python train.py --encoder_arch="transformer" --model="encoder-decoder audio transcriber" --dataset="short read English sentences (LibriTTS-R)" --train_examples=26041 --time_shift_ms=50 --n_mels=80 --hop_length=160 --input="log_mel" --spec_augment=false --win_length=400 --tokenizer="char" --vocab_size=32 --encoder_norm="rmsnorm" --encoder_norm_position="sandwich" --encoder_activation="squared_relu" --encoder_mlp_ratio=4 --encoder_head_dim=32 --encoder_fused_qkv=true --encoder_bias="none" --encoder_qk_norm=false --encoder_parallel_block=false --encoder_inner_norm=false --encoder_moe="soft" --encoder_drop_path=0.15 --encoder_num_experts=16 --encoder_moe_every=2 --encoder_expert_mlp_ratio=0.25 --encoder_slots_per_expert=1 --encoder_shared_expert=false --encoder_subsampling=4 --encoder_layers=12 --encoder_width=256 --encoder_positions="rope" --fusion="prefix" --decoder_width=384 --decoder_layers=6 --decoder_norm="layernorm" --decoder_norm_position="pre" --decoder_activation="gelu" --decoder_mlp_ratio=4 --decoder_head_dim=48 --decoder_fused_qkv=true --decoder_bias="none" --decoder_qk_norm=false --decoder_layer_scale_init=0.01 --decoder_parallel_block=false --decoder_inner_norm=false --decoder_positions="rope" --decoder_prefix_bidirectional=false --decoder_connector="linear" --decoder_tie_embeddings=false --residual_init="none" --optimizer="muon" --muon_scale="original" --lr=0.021 --momentum=0.95 --nesterov=false --orthogonalizer="newton_schulz_5" --adamw_lr_other_params=0.00082 --grad_clip=3.0 --steps=13500 --batch_size=64 --epochs=33.2 --lr_schedule="wsd" --decay_fraction=0.3 --final_lr_fraction=0.01 --warmup_steps=270 --weight_decay=0.01 --adamw_weight_decay_other_params=0.01
Rows from block 2 of the audio encoder, named by matrix and row number. Rows with one number belong to one attention dimension. Each number is 128 + 32 x the weight over its row's rms, rounded and kept within 0 to 255. All counts start at 0. After the name is the row's rms in percent of the matrix's.
# v: attention query, key and value (stacked) (encoder.blocks.2.attn.qkv.weight, 768x256, the v third), inputs 86-171
# proj: attention output (encoder.blocks.2.attn.proj.weight, 256x256, transposed), outputs 86-171
v.162 092 [112 101  78 182  83 140  95  78 126 127 100 104  91 148  94 103 157 137 104 129 200 162 153 165  60 116 114 100 122 131  99 163 115  91 116 142 121 145 141  91 168 157  87 177  61 142 103 118 127 176 109 141 160 154 136 133  99  99 121 114 121 131 147 221 145  91 142 137  81 120 117 136 150 127 177  96  83 130 105 112 134  91 123 164 157  65]
v.163 087 [152 133 153 125  91 145 104 119 157  84  59 137 110  89 105 107  95 125 153 156 175  79  84 127 146 145 101 155 125 125 136  95 140 161  97  98 122 139 163 123 128 123 184  92 102 169 122 163 160 172 139 155 117  70 100 179 118 109 138 199 180 106 182  89 121 141  74 107 131 117 138 181  88  68 155 116 152  72 100 165 110 124 129  95 139 153]
v.164 086 [122 128  87 150  69 161 112 145  90  65 144 192 117 181 117 148 171  81  95  55  72 161 112 130 158 151 138 157 104 103  94 166  87 113  74 107 117 179 157 145 111 128  99 103 154 139 120 126 194 113 113 128 139 121 121  96 155 158  89 158 131 109 121 110 156 104 131 118  89 140 106 106 102  94 155 149 125  67 145  99 157 126 128 149  62 155]
v.165 091 [121 106 132 156 135 167 115 132 118 145 119  71 127 159  92 132  94 117 123 141 164 140 145 130 137 123 141  63 108 143 107 135 102  85 140 141 157 191 139  84 103 157 153 124  61 114 101 149 129 128 157 120 102 100 167  67 118  94  88 100 173 128  96 114 132 129 105 146  98  86  97 191 121 125 116 190 117 102 129 151 172 191 186 178 131  99]
v.166 093 [119  52 114 165 121 101  91 176 134 101 152 120 135 149 175 126 119 157 135 120 167 134 103 100 152 132 145 202 185 124 158 140  75  81 106 150 109 130 170 103 112 128 128 129 134 140 101 175 186 130 128  68 152 170 141  72 125 135  84  81 156 166 102 135 145  46 129 130 138 140 139 116 135  93 114  98 183 104 133 138 174 159 148  88 249  61]
v.167 085 [120  82 139 208  98 154  53 205 154  99 145 127  89  79 119 142  94 141 114 142 141 120 141 141 124 152 119  89 145 108  96 155 162 107 112 225 136 116 149 120 124  93 154 128 135  45 127 112 121 128 118 140 135 147 126 170 169 179 193 111 144 137 112 101  89 168 163 127 150 117  44 101  89 211 116 128 140 168 121  99 120 128 168 108 125 123]
v.168 103 [143  68 107 170 132 194 114 141 157 139  71  77 129 127 120 125 125 134 141 144  98 141 147 150  98 122 134 104 166 162 121  66 128 153 152 119 184 191  91 108 155 114 116 115 119 145 187 184 112 130 151 132  95 140 164 110 173 113 160 164 142 177  89  98 130 152 106  88 120  76 127 117 179 124 140 145 101 167 124 180 139 105  96 113 181 110]
v.169 088 [141 122  93 134 126  77 104 120 112 132 213 179  94 139 160  84 122 149 162  99 146  99 135 160 144 134 136 147 109 145  89  97 128 110  95 128 139 128 154 148 167 127 139 174 102 103  62 131 129 179 136 169  65 124 118 122 125 159 132 160  95  90 115 143  48 128 158 146 154 104  83  57 121  96 181 142 114 103 166 138 120 125 164 168  75 157]
v.170 091 [135 127 109 145 124  97  74 156 116 171 125  76  87 141 168 156 101 172 122 193 138 154 175  95 176  75 140 127 129  59  92 111 115  92 118 140  60 154 151  68 186 181 150 128 160  83 110 105 124 134 148  38 126  93 144 118 117 188  65 111 179 119 102 151  78 146 154  93 127 151 150 106 174 156 151 106 108 104 145 141 156  94 207 159 143  58]
v.171 097 [163 116 131 122 149 124 187 150 123 105 166 110 145 114 131 170  69  98  80 154  76  86 139  84 173  85 105 108 104 117 143 125 133  91 191 123 170 128 116 111 163 168 128 143  94 155 120 182 150 135 152 145 102 147  63 113 140 143 146 166 137  83  84 117 157 172  75 182  87  99  96 132 102 139 143 133  84 177  89 101 142 139 150 121  69 136]
v.172 094 [ 46 104 138 171  88  78 158  95 125 184 138 170 119  98 183 103 147 161  80 140 185  64 188 137 160  88  90 172 151 137 149  89 164  48 183  88 133 147  77  96 162 137 133 152 124 128 137 101 126 105 115 170 147 156 107 109 124 154 124 147  84 122 139 148 142 148  90 109  89  85  79 111 122 157 194 110 209 168 115 113 107 144 138  92 138 195]
v.173 095 [ 97 132 116 111  86 136 102  75 120 103 189 165 102 160 141 150 148  94 109 150  95 128 144 157 163 125  87  90 170 161  43  62 141  96 129 154  70 106 143 113 124 106 211 111 120 146 126 133 106 193 133 149  83 172 134 120 147  69 167 151 138 112  88 118 117 167 129 158  49 142  74  96  44 163 139 129 187  92  93  57 158 164  50 113 164 127]
v.174 090 [ 76 151 141 123 150 178 197 124 157 135 135 103 138 196 208 137 127 115 150 156 135 192 140  98 103 149 183 162 109 131 147  94 106 160 138  71 106 150 168  43 161 148 139 106 156  90 153 113  93  35 143 145  85 116 165 178 143 144 166 120  81 180 121  74 122 129 205 161 117 140 136 153 112 162  81 104 136 150  98 113  84 179 114 107 116 126]
v.175 092 [160 120 122 111 109 149  97 119 114 147 158 132 115 160  86 130 124 153  66 112 106 118 144 161 153  80 106 102 119 172 132 121 149 163 130 137 136 124 164 142 133  94 141 103 149 149 160 105 138 143  76 181 175 100 102 108  70  93 118 144 110 127 160 122 151 100  86 108 182 135 143 158 136  71 126 112 162 134 155  70 165 164 136  78 105 161]
v.176 101 [ 94 115 150 137 142 170  86 153 144 139 117  93  85 157  61 156 126 112 137 144  92 178 168 149 160  72 142 117  96 113 117  49  80 140 160 171 163 134 119 106 146 143  87 103 130 114 122 100 132 153 119 126 103 127 140 119 120 136 148 137 100  51  84 149 120 137  98 117  80  85 132 188 109 143 159 136 134 110 127  98 134  89  91  98  83 154]
v.177 087 [164 147 170 159 144 109 158 145 155 114 106 181 118 107 138 114 144 170  97 133 177 157 121 157 130 105 172 194 166 122 147 153 176 168 100 146 146 125 127 135  91 154  70 124 169 223  78 106  72 132 111  94 108 125  78 157  86 139 104 126 149  64 108 175 111 155 141 157 162 186 119 122 181 159 152 130 121 107 128 126 154 158 172 145 132 135]
v.178 083 [123  80 152 150 127  97 186  82 135 127  97 145 101  84 133  67 207 121 123 111 130  47  94 119 114 131  76 129 159  82 135 133  87 171 155 102 191 104  93 160 148 141 104 113 114 127 149 138 139 144 130 105 181 151 141 162 188 112 153  95  75 127 150 103 194 109  72 137 161 137 113 104 119 150 160 197 114 183 142 146 123 158 152  69 141 158]
proj.162 094 [135 110 129 126  74 136 144  48 177 162 202 126 125 166 161 103 118 107 161 127 122  64 108 131 143 125 127  78 124 126 124 175 129  96 136  88 180 146 131 181 149 124 149  75 149  88 149 144 130 116 106 126 103 114 158 146 150 160 127  71 180 150  96 101 103 111  96 109  83 151 167 135 114 171  96 176 112 132 112 192 180 148 169 136 111 124]
proj.163 090 [151 153 104  87  80 126 129  88 135  83 114  81 142  83 176 109 106 139 141  70 120 168 157 137 126  83 118 101 109  96 146  42 104 155 140 103 135 182  91 158 150 150 157 158 114 103 129 115 114 138 179  66 158 133 115 121  48  85 137 104 118 107 136 166 121 181 106  92 116  75 143 145 124 165 147 104 169  60 137  88 141 196 131 163 156 153]
proj.164 085 [107 131 131 113 152 126  70 106  86 151 150 119 118 150 175 139 152  78 154 180 137 100 128  93 127 148 125 129 126 132 132 167  48 152  92 189 127 100 125 101  92 125 128 140 148 140 156 148 138 131 118 160  93 133  90 169 168  56 130  75 109 138 176 145 121 129  89 154 188  47 124 123 109  62  53  82 130 131 153 113 171 104 109  73 101  95]
proj.165 087 [114 104  64 111 122 152  58  96 120 119  45 122  93 150 160 135 140 173 169 121 124 128 127 115 105  76 122 132 130 149 125 131 133 183  91  39  74  95 129  99 146 124  86 167 167  69 155 116 119 165 133  88  77 127 179 112 140 122 116 140 150 118 159 142 121 103 152 117 171 146  53 115 174 117 144 130 123  97  89 129  97 156 103 156 145 143]
proj.166 086 [183 108 181 110 150 159 180 124 108 161 109 150 146 158 148 133 115 132 132 160 102  89 169 144 128  89 137  62 137  68 118 141 184 141 133  98 114 137 119 146 106  62 131  96 200  98 110 106  90 126 112 156 144 145 122 163 107 229 111 106 138 129 139 133  78 130  98 119  71 101 136 107 130 130 160 128  72 139  54  82 150 159 111 168 133  96]
proj.167 087 [101 118 143 108 118 145  63 159 139 139 115 174 139 174 118 108 170 134 158 131 134  73 121 194 170 183  91 123 118 117 105 124 120 122 157 142 121 109 151 157 111 135 164  96 118 114  86 131 111 143 181 201  88  90 180 132 136 158 121 118 157 146 141 148 143  95 142 133  89  60 137 131 102  88 101 102 133 139 117 110 159 130 135 130 153 167]
proj.168 101 [144  82 140 150  95 160 131 152 165 154 135 155 143 172  84  83 112 148 157 154 134 129 154 148  71 129  76 161 137 146 121 101  56 118 121 104  69 143  99 130 166 151 139 117 138 106 160 104 146 122 172 110 140 117 125  95 140 130  82  93 151 188 121 122 198 153  78 114 128 154 129 163 121 126 185 126 139 128 167 115 106 165 155  95  85 191]
proj.169 091 [166 146 111 173 118 170  88 111  59 158 163 112 138 136 123  90 104 186 152 128 137 153 131 123 138 154 176 146 129 168 136 135 111 128 102 108 125 144 136 139 174 140 116 120  78 199 105 144 184 111  74 111 126 126 171 150 191 137  98 170 157 128 121  99  75 152 141 126 127  95 184 155 162  95 110 143 160 160 198 132 100 156 122  89 149 116]
proj.170 084 [171 123 120 184 162 157 127 135  88 124 118 140 131 145 121 143  98 140 155 113 102 101  92 139 174 139 117 156 189 116 125 201  88 134 136  38 100 144 138 194 157 129 193  69 179 158 182 115 178 144 171 126 147 165 184  44 177 171 149 122 166 143  89 122 154 113  90  89 180 127 167 119 156 137 113 137 164  98 123 124 119 148 185 116  97 120]
proj.171 095 [126 156 182 128 112 100 119 130 119 175 111 107 100 120 113 110 199 160 100 127 146 190 107 101 114 133  86 152 124  76 147 161 167 111  49 112 118 189  81 147 133 155 116  79 121 107 123 161 135 131 137  77  99 176 140 128 172  85 134 137 162 102 125 150 129 160 171 137 101 192 130 120 150 133 108 121 129 162 142 119 118  39 101 143 157  90]
proj.172 090 [125 130  96  73 120  82 110 127 137 101 198  77 146 133 106 158  73 145 196  94 116 172 133 125 120  98 135 117 128 157  70 170 110 167 126  95  71 148 149 155 155 146 143 153 110 164  75 110 135  93 169  84 162 135 142 155  75 134 147 115 157 126 165 142  80 158 139 115 113 187 193 127 137 106  11 123 158 116 106 125 123 125  91 131 187 113]
proj.173 092 [136 113 129 149 142 174 127 125 149 111 121  70 110 103 149 114 105 185 116 118 158 153 128 125 144 116 173 154  64 130 225 165 111 163 109 151 165 199 137 139  90 165  95 143  91 143 105 133 107  86 106  92 161  33 186 139  44 150 135 115  81 120 121 150 119 171 156 188 133  73 128 132 111 111  91 163 117  93  61 103 153 126  95  92  88 154]
proj.174 086 [161 113 203  88 109 113 168 111 154  76 110 173 111 119 146  91 149  74 108 140  97 123 131 162  87 151 166 153 138 141  96 159  72 117 171 118 148  85 170  50  85 115 126  85 146 150 135 103 197 131  77 172 148 188 141 143 113 103 124  70 129 178 159 151 170 141 155 101 122 130 163 180 102 122 107 165 103 118  77 159 126  69 136 167  66 193]
proj.175 094 [152 126 110  81  70 135  71 164 157  89 106  96 103 125 105 139 146 133  97 146 110  90 104 132 115 139 175 100  99 155  98 151 153 102 190 141 139  85  80 145 176 115 186 162 121 145 129  93 133 121 118 155 122 116  97 126 173 124  89  68  76 110 162 123 102 107 195  64 122 156 193 135 106  94 125 150  54 109  81 120 131 118 194 124 129  88]
proj.176 100 [172 176 116 102 115 170  97  44 118 174 199 181 202  99 107 152 144 156  91 167 216 183 116 125 126 134 115 125 108 176 135 170  51  81 151 132  95 154  87 152 129 157 123 163 155 114 162 149 107 157  75 100 134  94 152 108 186  94 156 129 147 145  94 104  84 112 159 129 149 163 132 120 131 123 127 129 125 138 101 157 122 144 142 183 137  98]
proj.177 079 [125 197 100 165 174 111 153  93 101  62  87 146 110 117 133 157 165 111 110 107  91  95 139 137  70 146 189 100 114  65 166 142 151 106 187  94 102 157 133 172 128 151 131 114 136 149 124 147  95 109 136 182  93 159 116  96  98 115 100 155  98 107 185 129 136 150 125 129 117  86 147 176 130  49 158 161 146 124 143 175 147 160 138 140 193 167]
proj.178 093 [116 133 115  77  24 147 147  77 156  93 135 112  88 118 144 127 101  88 172 150 166 137 147  82 162 109  75 154 108 132 147  92 145 115  87 145 109 129 108 142 159 119 149 147 120 101 136 122  73 118 125 140 132 140 122 115  52  95 167 155 149 123 133 135 143 141 187 157 134  72  96  96  94 153 169 141 179 173 202 148 125  61 157 161 100  87]