Rows from block 6 of the audio encoder of a small encoder-decoder audio transcriber, named by matrix and row number. Rows with one number belong to one neuron. Each number is 500 + 50 x the weight over its row's rms, rounded and kept within 0 to 999. All counts start at 0. Numbers have three digits each.
After each neuron's rows are labels from the 100 clips, of 14976, where the neuron reaches its highest value: "top examples" is what is common among them. Only what is clearly more common there than usual is listed. The data: short read English sentences (LibriTTS-R).
# fc1: MLP up (encoder.blocks.6.mlp.fc1.weight, 1024x256), inputs 104-155
# fc2: MLP down (encoder.blocks.6.mlp.fc2.weight, 256x1024, transposed), outputs 104-155

fc1.253:445501472521530433555527530486461537458470529570511485569490480447452611459407499552484518509529471540518408511537477462451438524472604497456503436544487433
fc2.253:569502529521459527481484407486494455475468546452495531517487551443431528408469483570531614468509525402469468506412565492533516497395463478616566507500525480
top examples: the word "of"

fc1.240:522592393525526515560520558485647520595485503496518510460540500493422548473452414499536458468506473479469502499521503538440458442581543397464519517563429516
fc2.240:460486536545481480543495391494435364508516456422394426518482534466502512526497508492534501534511618497513453558483520560506504561553524524499528540483514468
top examples: the word "the"; the word "of"

fc1.724:573451543468511509524605500563491441496558647471531487425469503413511484566406412534413571526504607479469522613445534534506438499525538439497526423493436450
fc2.724:504510539501534505476570424528487474539475501448540428462448461511509587476447404481548523566519556544364513507486480457505435471484559581466542517548573457
top examples: the word "and"

fc1.479:385530461422403521459518432514494581528550573520615547516421520524530425544498455532494555552531617385458476550594621416524521542533524510598490480477502479
fc2.479:565469566444536456550430554436446521558466473565630427551559500520517479513559455467417470468555494482540486436545578443485480495436578540395453604541407535
top examples: the word "in"

fc1.87:575529536559482557500453468515452499478466566494510518530469442526475434502417570508510409499572517461452522492475430567523503465509492475388427441544488530
fc2.87:511542569579591537504602501542516543565520463478466439463516497513406455507490585446553500572490486576542531536477436472514407441541510468543559480516490497
top examples: the word "the"; the word "of"

fc1.489:442419497544517454442508525479533589476485587446489498553510557593473430474464530582502550528562484472501464472496411465443408370412510538480530493548500459
fc2.489:527490551557418540463615500528471473537569528496472484490372523413446462456546492499592534443480544529562560551489453435509484446538575527435425548460458417
top examples: the word "not"

fc1.255:422553642396488529557548441566425478477469412557529533471372471460538501526549438469485440413497560482671405480462442533519560426557472540480399500435472487
fc2.255:533449449480457537562503538509487517524606577508499523539531525460476382539523526461523557538499408496476530493500516472480561526497484445484427464435460490
top examples: the word "she"

fc1.249:439533446452474504529480510555458585504499549519487501431532487519538544574586498496567396531482561512448525475512475530534521523486529559445543561478532544
fc2.249:442431466594466509499487429579421516570560519544554456498522528581551486459458436573462518522441463500458571543445483548554422489419520535518512530556525483
top examples: voice: female

fc1.759:577567469501449501519537481456471546486508423372513489510581465483470531481408542543461545425456495473493431502491549630510472466457599515527517442600432483
fc2.759:579469523562492520534510480537434586435605537522428523492486448450428405505475546566559424558556412546502490499573499434461566502440524557482559523469475475
top examples: the word "of"

fc1.327:432504547582532509556540533462572534498506460482466622491589464501442392550526541558552456498449480546488556447415440528463513498531515499469450562541593489
fc2.327:583505533489378593484602534585514480563440514513506533479496499453500436466434526488461645482591479498517517450460537493494523449499567526473466618606503492
top examples: the word "they"

fc1.65:542481455544572488483429569531472495573383494565573533543524552555414393469501438486502535480456453452444498428563545472430506499575472468524447519555519498
fc2.65:519486472511464537532456556529535502472487470432538488491512413390488588642468487556486511463485496410472459534408421482495465531508459462445463416453594487
top examples: the word "be"

fc1.692:471359500461518496483455464465465498447482490456493436497508562518484456571475542526489564464421334454511528386438428450499491546523476504491559579401513447
fc2.692:552509473587494480565489493458576543574580517486408537571514466520514538419520527516439506517496554562490520434412478469451532395410483578431521436396482524
top examples: the word "me"

fc1.543:564485543467449491454501485497505480422382461494529473526564428457539455459489486420513378534533445398547450454388455502531494509563444525487511581428444504
fc2.543:509399467547488491429521552462532533499544579529454516518480547597516495460532520475561638441435463406501531481517546488505452511510401529504420494498500482
top examples: voice: male; the word "he"

fc1.72:546492492501547523505543509550613533462442529471515555509522498460602513432520573504499405647505531553503525538515488547599508550464485423553483466442479472
fc2.72:435492427567538551576569554581519513541547479533469501550449530512440528433551443451557462466519544520433558511470506419533429564517509502486439443503464511
top examples: the word "do"

fc1.203:390540551476454507483387501447433601471379452488465449491570505452514491478506517508511472460562437537530547405533548474534432435582532395583490495516485546
fc2.203:473522475512466473544450497546494513532417539585521517491537492491420533505507489552441512488505435584506546494454521505469588484487522461522591433467499516
top examples: the word "she"

fc1.84:519536444464491538473429547496490480448464489500502574537579575538501514454578480428491464497486432558500524510485550423436440525519518399487468411495461517
fc2.84:498535503495515452607527427416503583556497534565500586568523571479490504447507462495504521485475513457495408482528565472469532486493483492542562426555523554
top examples: voice: male

fc1.114:513455511515543547486506529544497485507446451546497524496563500495588481514492510467550459502562548611464419451336508527544414506547549513589549453435485507
fc2.114:467448523500477388483519506591490492419590496509488513485497467426434454566534536562502479491445434442510490466637567443459538527482553538448428455565574657
top examples: the word "said"

fc1.507:535399460482475548481438566583491498569493591487522497459467522512563552516497499435513602527521603451482508489382554496502480468530596498521603608499440511
fc2.507:502506476529514537487510527522532479573458485489449523516411532507563527482483541436532528521543465499445539536477574536565540481548466490525506586452509507
top examples: the word "think"

fc1.364:491513546453593520599573418525457463449453513523583537511516517546555490467427458430554455537504478529476511424581502509522509567579459508531515497555604498
fc2.364:490429535448546564449526656482497463510462536580546521453532507589538556436542435535509482546514533536357520483542527477544534523522482481572437601559500558
top examples: the word "not"; the word "that"

fc1.30:566508439496623460440465459565524517452439489522505540443524386534570488479539508453488453452517484552495431528519449492565528551427485428490475535550428602
fc2.30:402566523642479517559547519527614521419444457509545392451533509486481452508475575451475565432584501560490429591532509458553459483490525504456469415488485504
top examples: the word "all"

fc1.462:516515432443494498470595476460426447464485487508576415387485444486518586543551464573431471548458460477533555588490526523523494474473480506565406572578497493
fc2.462:442477500473483456551487461446541397485552616492495458502498502563525533456563592511466416506431510455505525554562561464617578539601483465454474426471468460
top examples: voice: male

fc1.105:466483486544493475535503520505503642544582483466441499515487579500478425491549534551477453565595432576485562480450545458456511432514521478533564457525545631
fc2.105:494398544457515442536514518625514457471445548477394511501485515538452397446437429542456473570497474457510548421522473550559483502486510505524554526485511617
top examples: the word "i"

fc1.140:613530505535427523516525515571537535514485424464530509552454468447397513434522405517487443528494444524571517430583513427487509490538517509443568427480526572
fc2.140:522489525430485485495516511541520448559541421488487543536446486589523529565499419521436513496496396457504548464489468492475527483463524491475485500592598529
top examples: the word "i"

fc1.302:518399512544513504474469491405503480459545563548509468414543496457402421507486394505525603539458529524552464493499483530466494528431475498439485550506555543
fc2.302:528553480516543611476610592519516540572437523474436541433489468505542425456553482485510569543468582572504540562529412504522485512553539486455443548470529477
top examples: voice: male; the word "with"

fc1.322:500518503512510578456532520530524488493531544474518614553503528531586518447527501469506476451482402403531550582535517473399496488453511572532493387527627548
fc2.322:467525512530517441576545589468461430550428477506526489484624586528475512496590564463454432494417568566503461574532442434487553537529513495383471492463489510
top examples: the word "yes"

fc1.681:520519545544529507430587478515528497548546454457504486587557482480440460517483621475517562577530497438518465512583478441511507565554594461510457516468456449
fc2.681:451535419501550562475515425436514469462463481523496420446474514501465453507493428517361532476490548545401554442439561616482558464507472444493463514463501490
top examples: the word "was"; the word "we"

fc1.612:573485473496534527545399491459541524549477393508486490474470504513396503610547435444439475562509432531471465538490368598582558522539451566490489418469521461
fc2.612:496512545538531576542508554478500559481571591478546515414518553477485519384502542571548521464553497543454501485470574503501483440560448482488385491470480409
top examples: the word "we"

fc1.185:426542523510460478448564451471497409553448444431479453512486507476541537498518423507425465454561539473497453488393449473409405509463437535529447490588452427
fc2.185:452520534453466505542551468510461440536574567575478457389469489467517464505423458401466481550525478420525604471553475455527572498497549510461459505501500442
top examples: the word "not"

fc1.457:507514522470473477548492470501456581475443447476599474485543518407471480472405447512573406447457566486484473446564494526462545561466465466487568490498488426
fc2.457:522554570507482496555476576569483400476501506500521525456409502575440573529534469469488601462450514487621604523483516444569458486607496496502477504469454475
top examples: the word "it"

fc1.332:515452537432531446472501496536538432438518563461535456492533470554490502471467472626557545543474521497456443484410501551478519607658500486542460531511463453
fc2.332:572512479500517475534548572499453484441575560477467572500384508474572463488490480512457494456503497451469597605521513474521469524537531554502532431435581474
top examples: the word "be"

fc1.559:491580572446536486490525542456571491505614499589476506448463486472558546509531440476498577436562480500428457498524433412492506510631453596532498461526516502
fc2.559:544524478470501530510413574474511444401499521454433451496490504596546430490496469575525432549457593494548530578476544551447549563460457319495515562459423464
top examples: the word "you"

fc1.82:575456519461524492528474512530461502457481411595524505604569519465561445500443481525544566507527557568467521483568486551543479444528421468542438434465480528
fc2.82:525577597486532510423495591453522448428585539374531459457490483449589465471524491504701463499485493522491454527554513505522512487416451473541514509543450457
top examples: the word "that"

fc1.25:452565484487339531486542487422595440434483507491504414500452505477470513500507525551528528559444489451433472456536478555509467481453588455462554485498489437
fc2.25:471444526502564531551504542513539457490475509523528535491458556565483517532532448485465493582525546483485470385622612494538518469504458521512473469455459454
top examples: the word "but"

fc1.227:479566495499572500483551500429527483453529560496550468528485531511518442538504534515461517451662406455503500542589431474419442602510588548489487520549441491
fc2.227:508481501605474521581495448520406446476563483534563498494564505544418452492438593477431549497480548434463581541547554423511482458478504542482583452479490542
top examples: the word "of"

fc1.359:585555502468555554430478463554473511492482405449462511491478427415460542498503541464557481546527508543565511402541588497462505427515501516509571493478522578
fc2.359:444446594440558477566500479450455566470461472406519567478524459459485469424477545506531480510576519462530623526543508485543495417561374499472513464531468549
top examples: the word "i"

fc1.595:551557670558460453458647409488542481455573518501523500581479576460594481560478530531507560478502556474594412457431513477529488516520534377468501549501595423
fc2.595:498505600579503465424588480477512574510532488511534496582452506448502511473476515534588569486505551450509490514537483601541520520522528496467558511524474472
top examples: the word "not"

fc1.170:436562546553538517460517468500486533486338497502523426476459433552458460491555454484540451504527560543413627558523479599505532516537476532604503472485438461
fc2.170:562475466486467496515521485553484552487419454549561471466488528524439453576486509468522474497503512448384543439504484554517507514493521451575394511458429463
top examples: the word "not"

fc1.400:506563532524499513533558428558473448527489497393489601487512464547495430573451427473463500476457566528445576491533464559484453550538479568520449525568443580
fc2.400:576511498528595601485468573503442499482519492490559430518461515541539471477480482502546485466548446452540486586467521518440415467527468477460658466532473636
top examples: the word "it"

fc1.350:548627451544459494608505536495550475486462495536389466397578500444432437461547509570557462436465573424553540524522401582484505490443510541491507547583502543
fc2.350:459574507364493605563497476449521515427511477532481571471455575478385445455437523494544555547590619457584405520505433538501469574421522505499465514544496525
top examples: the word "the"; the word "of"

fc1.318:530436610464453483442442448505483601532492454491453513496468438434551426574482453514444510545552544553437524564576520396498477599603474432422539598459568459
fc2.318:385522455529572483504551401581527537488468512474543460442505503480490526468549490528483517437562550474530454498455517559573508476572456527471399449546416511
top examples: the word "you"

fc1.391:440385522436478538488478529472526426578549543545523570405471490437484459467592436473408408407516443498561480507535458546470475526456490515483560434430564555
fc2.391:509519556544381483540508546513490516487575424545574450466500507497569509468545433492517617569474478527508560516594523436464450531513515528507598429579521436
top examples: the word "and"

fc1.700:471553471523519475522495464496476447462451434516464524544566486561497507524470425534462417414455543510477459578373483434471493496478502458463492537456468455
fc2.700:470494387522527498456511524460527492401557430531499471557533426482542570556565415443494438428411484496522487563363519516452577473469417493439456512488389400
top examples: the word "was"

fc1.590:536555490580493508528438614546523444552457508446567559474531567479524528473471573430453528553525427514446573482548574519501457521595532534556510467464512550
fc2.590:521464379507512438456500519419409550556506501525395513507527447470453509520443495533569429448518537463570294529563502476447541481418510465484459503552454556
top examples: voice: male

fc1.621:470513445489482522482536486471521465450478460506447518476527433561548557553529522519492500433520540536562503596465565502504538499477488523501586418420512420
fc2.621:455538448425535522475580505596418495532512463504475553526529558517460419496559548365475494450459359532504592469500534450525438505530547567473469537457562453
top examples: the word "was"

fc1.495:529575506386493429449583489548471500453370480503456548518518457465452420346570503461537481489497452441515491435524476550530458480518509470412519511501510447
fc2.495:496546484524388457459552496485474524530395539540467462451486472516524602506448472521450523553403524440503498521464396558533470565461511534592484438568556524
top examples: the word "the"

fc1.710:496499405465445612489517491453482495598637525514412454451476498470490389500486476589547442553598495548441395640510490542519470533516530506513469499482481564
fc2.710:580478485425460509470401435494496542486619524479511495515596462540540487533470482432496536475486510473430513442515625495588475477538548510488479554533537489
top examples: the word "him"

fc1.597:427552535427530378496471477641537464458543507554511450515488507511479499526495461486479420496517489575460580459560450579422474505643492482513467528510491463
fc2.597:564431467422480482507571399566513581422559481400453500467500461497478473498434465569492486479517464446470476507493489481456564607511430368498432573492521407
top examples: voice: female; the word "it"; the word "is"

fc1.296:459498504591517542577501441429475488453518478490429529462533525518542554466406507470442584482371445387519498441525522485511472473538490471540537535477483521
fc2.296:528529558562504508416556443516475558482547566516475487499560465579497465582470531460511480497510463543451515514544510426487486508399534484550497560577512381
top examples: voice: female

fc1.756:550477379473525448583554473531540525494483494412497632630502498496612434504541534445519457496470429548519494462518501517562632388489457549514482507491425467
fc2.756:500442385509562455511557478547508460573452607416568552516477552469485558486421501534468523512451481545474463462484522448544513521457541501495413535455505570
top examples: the word "be"

fc1.276:486440544565539515444427516516411537535410427533621569552544559486481439512518443410384604514453368413455506452527519481488549597511418422528510529569524527
fc2.276:559457526472459571621417589604394467607492480553492541491402477496499406506501453365427470492518398495493586502516546481493536483488485497525544464540431452
top examples: the word "and"

fc1.748:447567424429455566493495448544538557526506520463539536452499521457572511490597529462516440509540381487540529438562456557481494511511505584449491527404439504
fc2.748:523507367489463506512545550488512465467540540509471574438548466630522432489430501468455525576497446556639514478573468481450514455507393460575518492451515499
top examples: the word "to"

fc1.732:420466494499426462565573457566424447444423510497561469460545567338508430480494559544534544496439563506483539422543471505521433546497475490388428387542476460
fc2.732:508520472517466532514490469429581454491550527492469387518526575411539406450449519441511465505468474517575461533526515483536522568426480527462522542499631528
top examples: the word "with"

fc1.605:488418483469545525503524491553554581411536518566557486528498448509565564359541472454462479515501502505447528463540455549481524618381554462430535513491583436
fc2.605:555556425443484440480556453538445445428490542470389508518468466460449478527460553462515431531420565529484459496377436564398444464534511511473530499439393461
top examples: the word "will"

fc1.4:514468461486444446431520478495559444447531470521450600435532492489517461397574541403501492573504490478481495470461468607490444593480479501523598514418403588
fc2.4:496486574532557546471525407528494513512510514476460436443463488554576526501508507581521492461510394425559487531541507323535516517523495582452420509565552524
top examples: the word "be"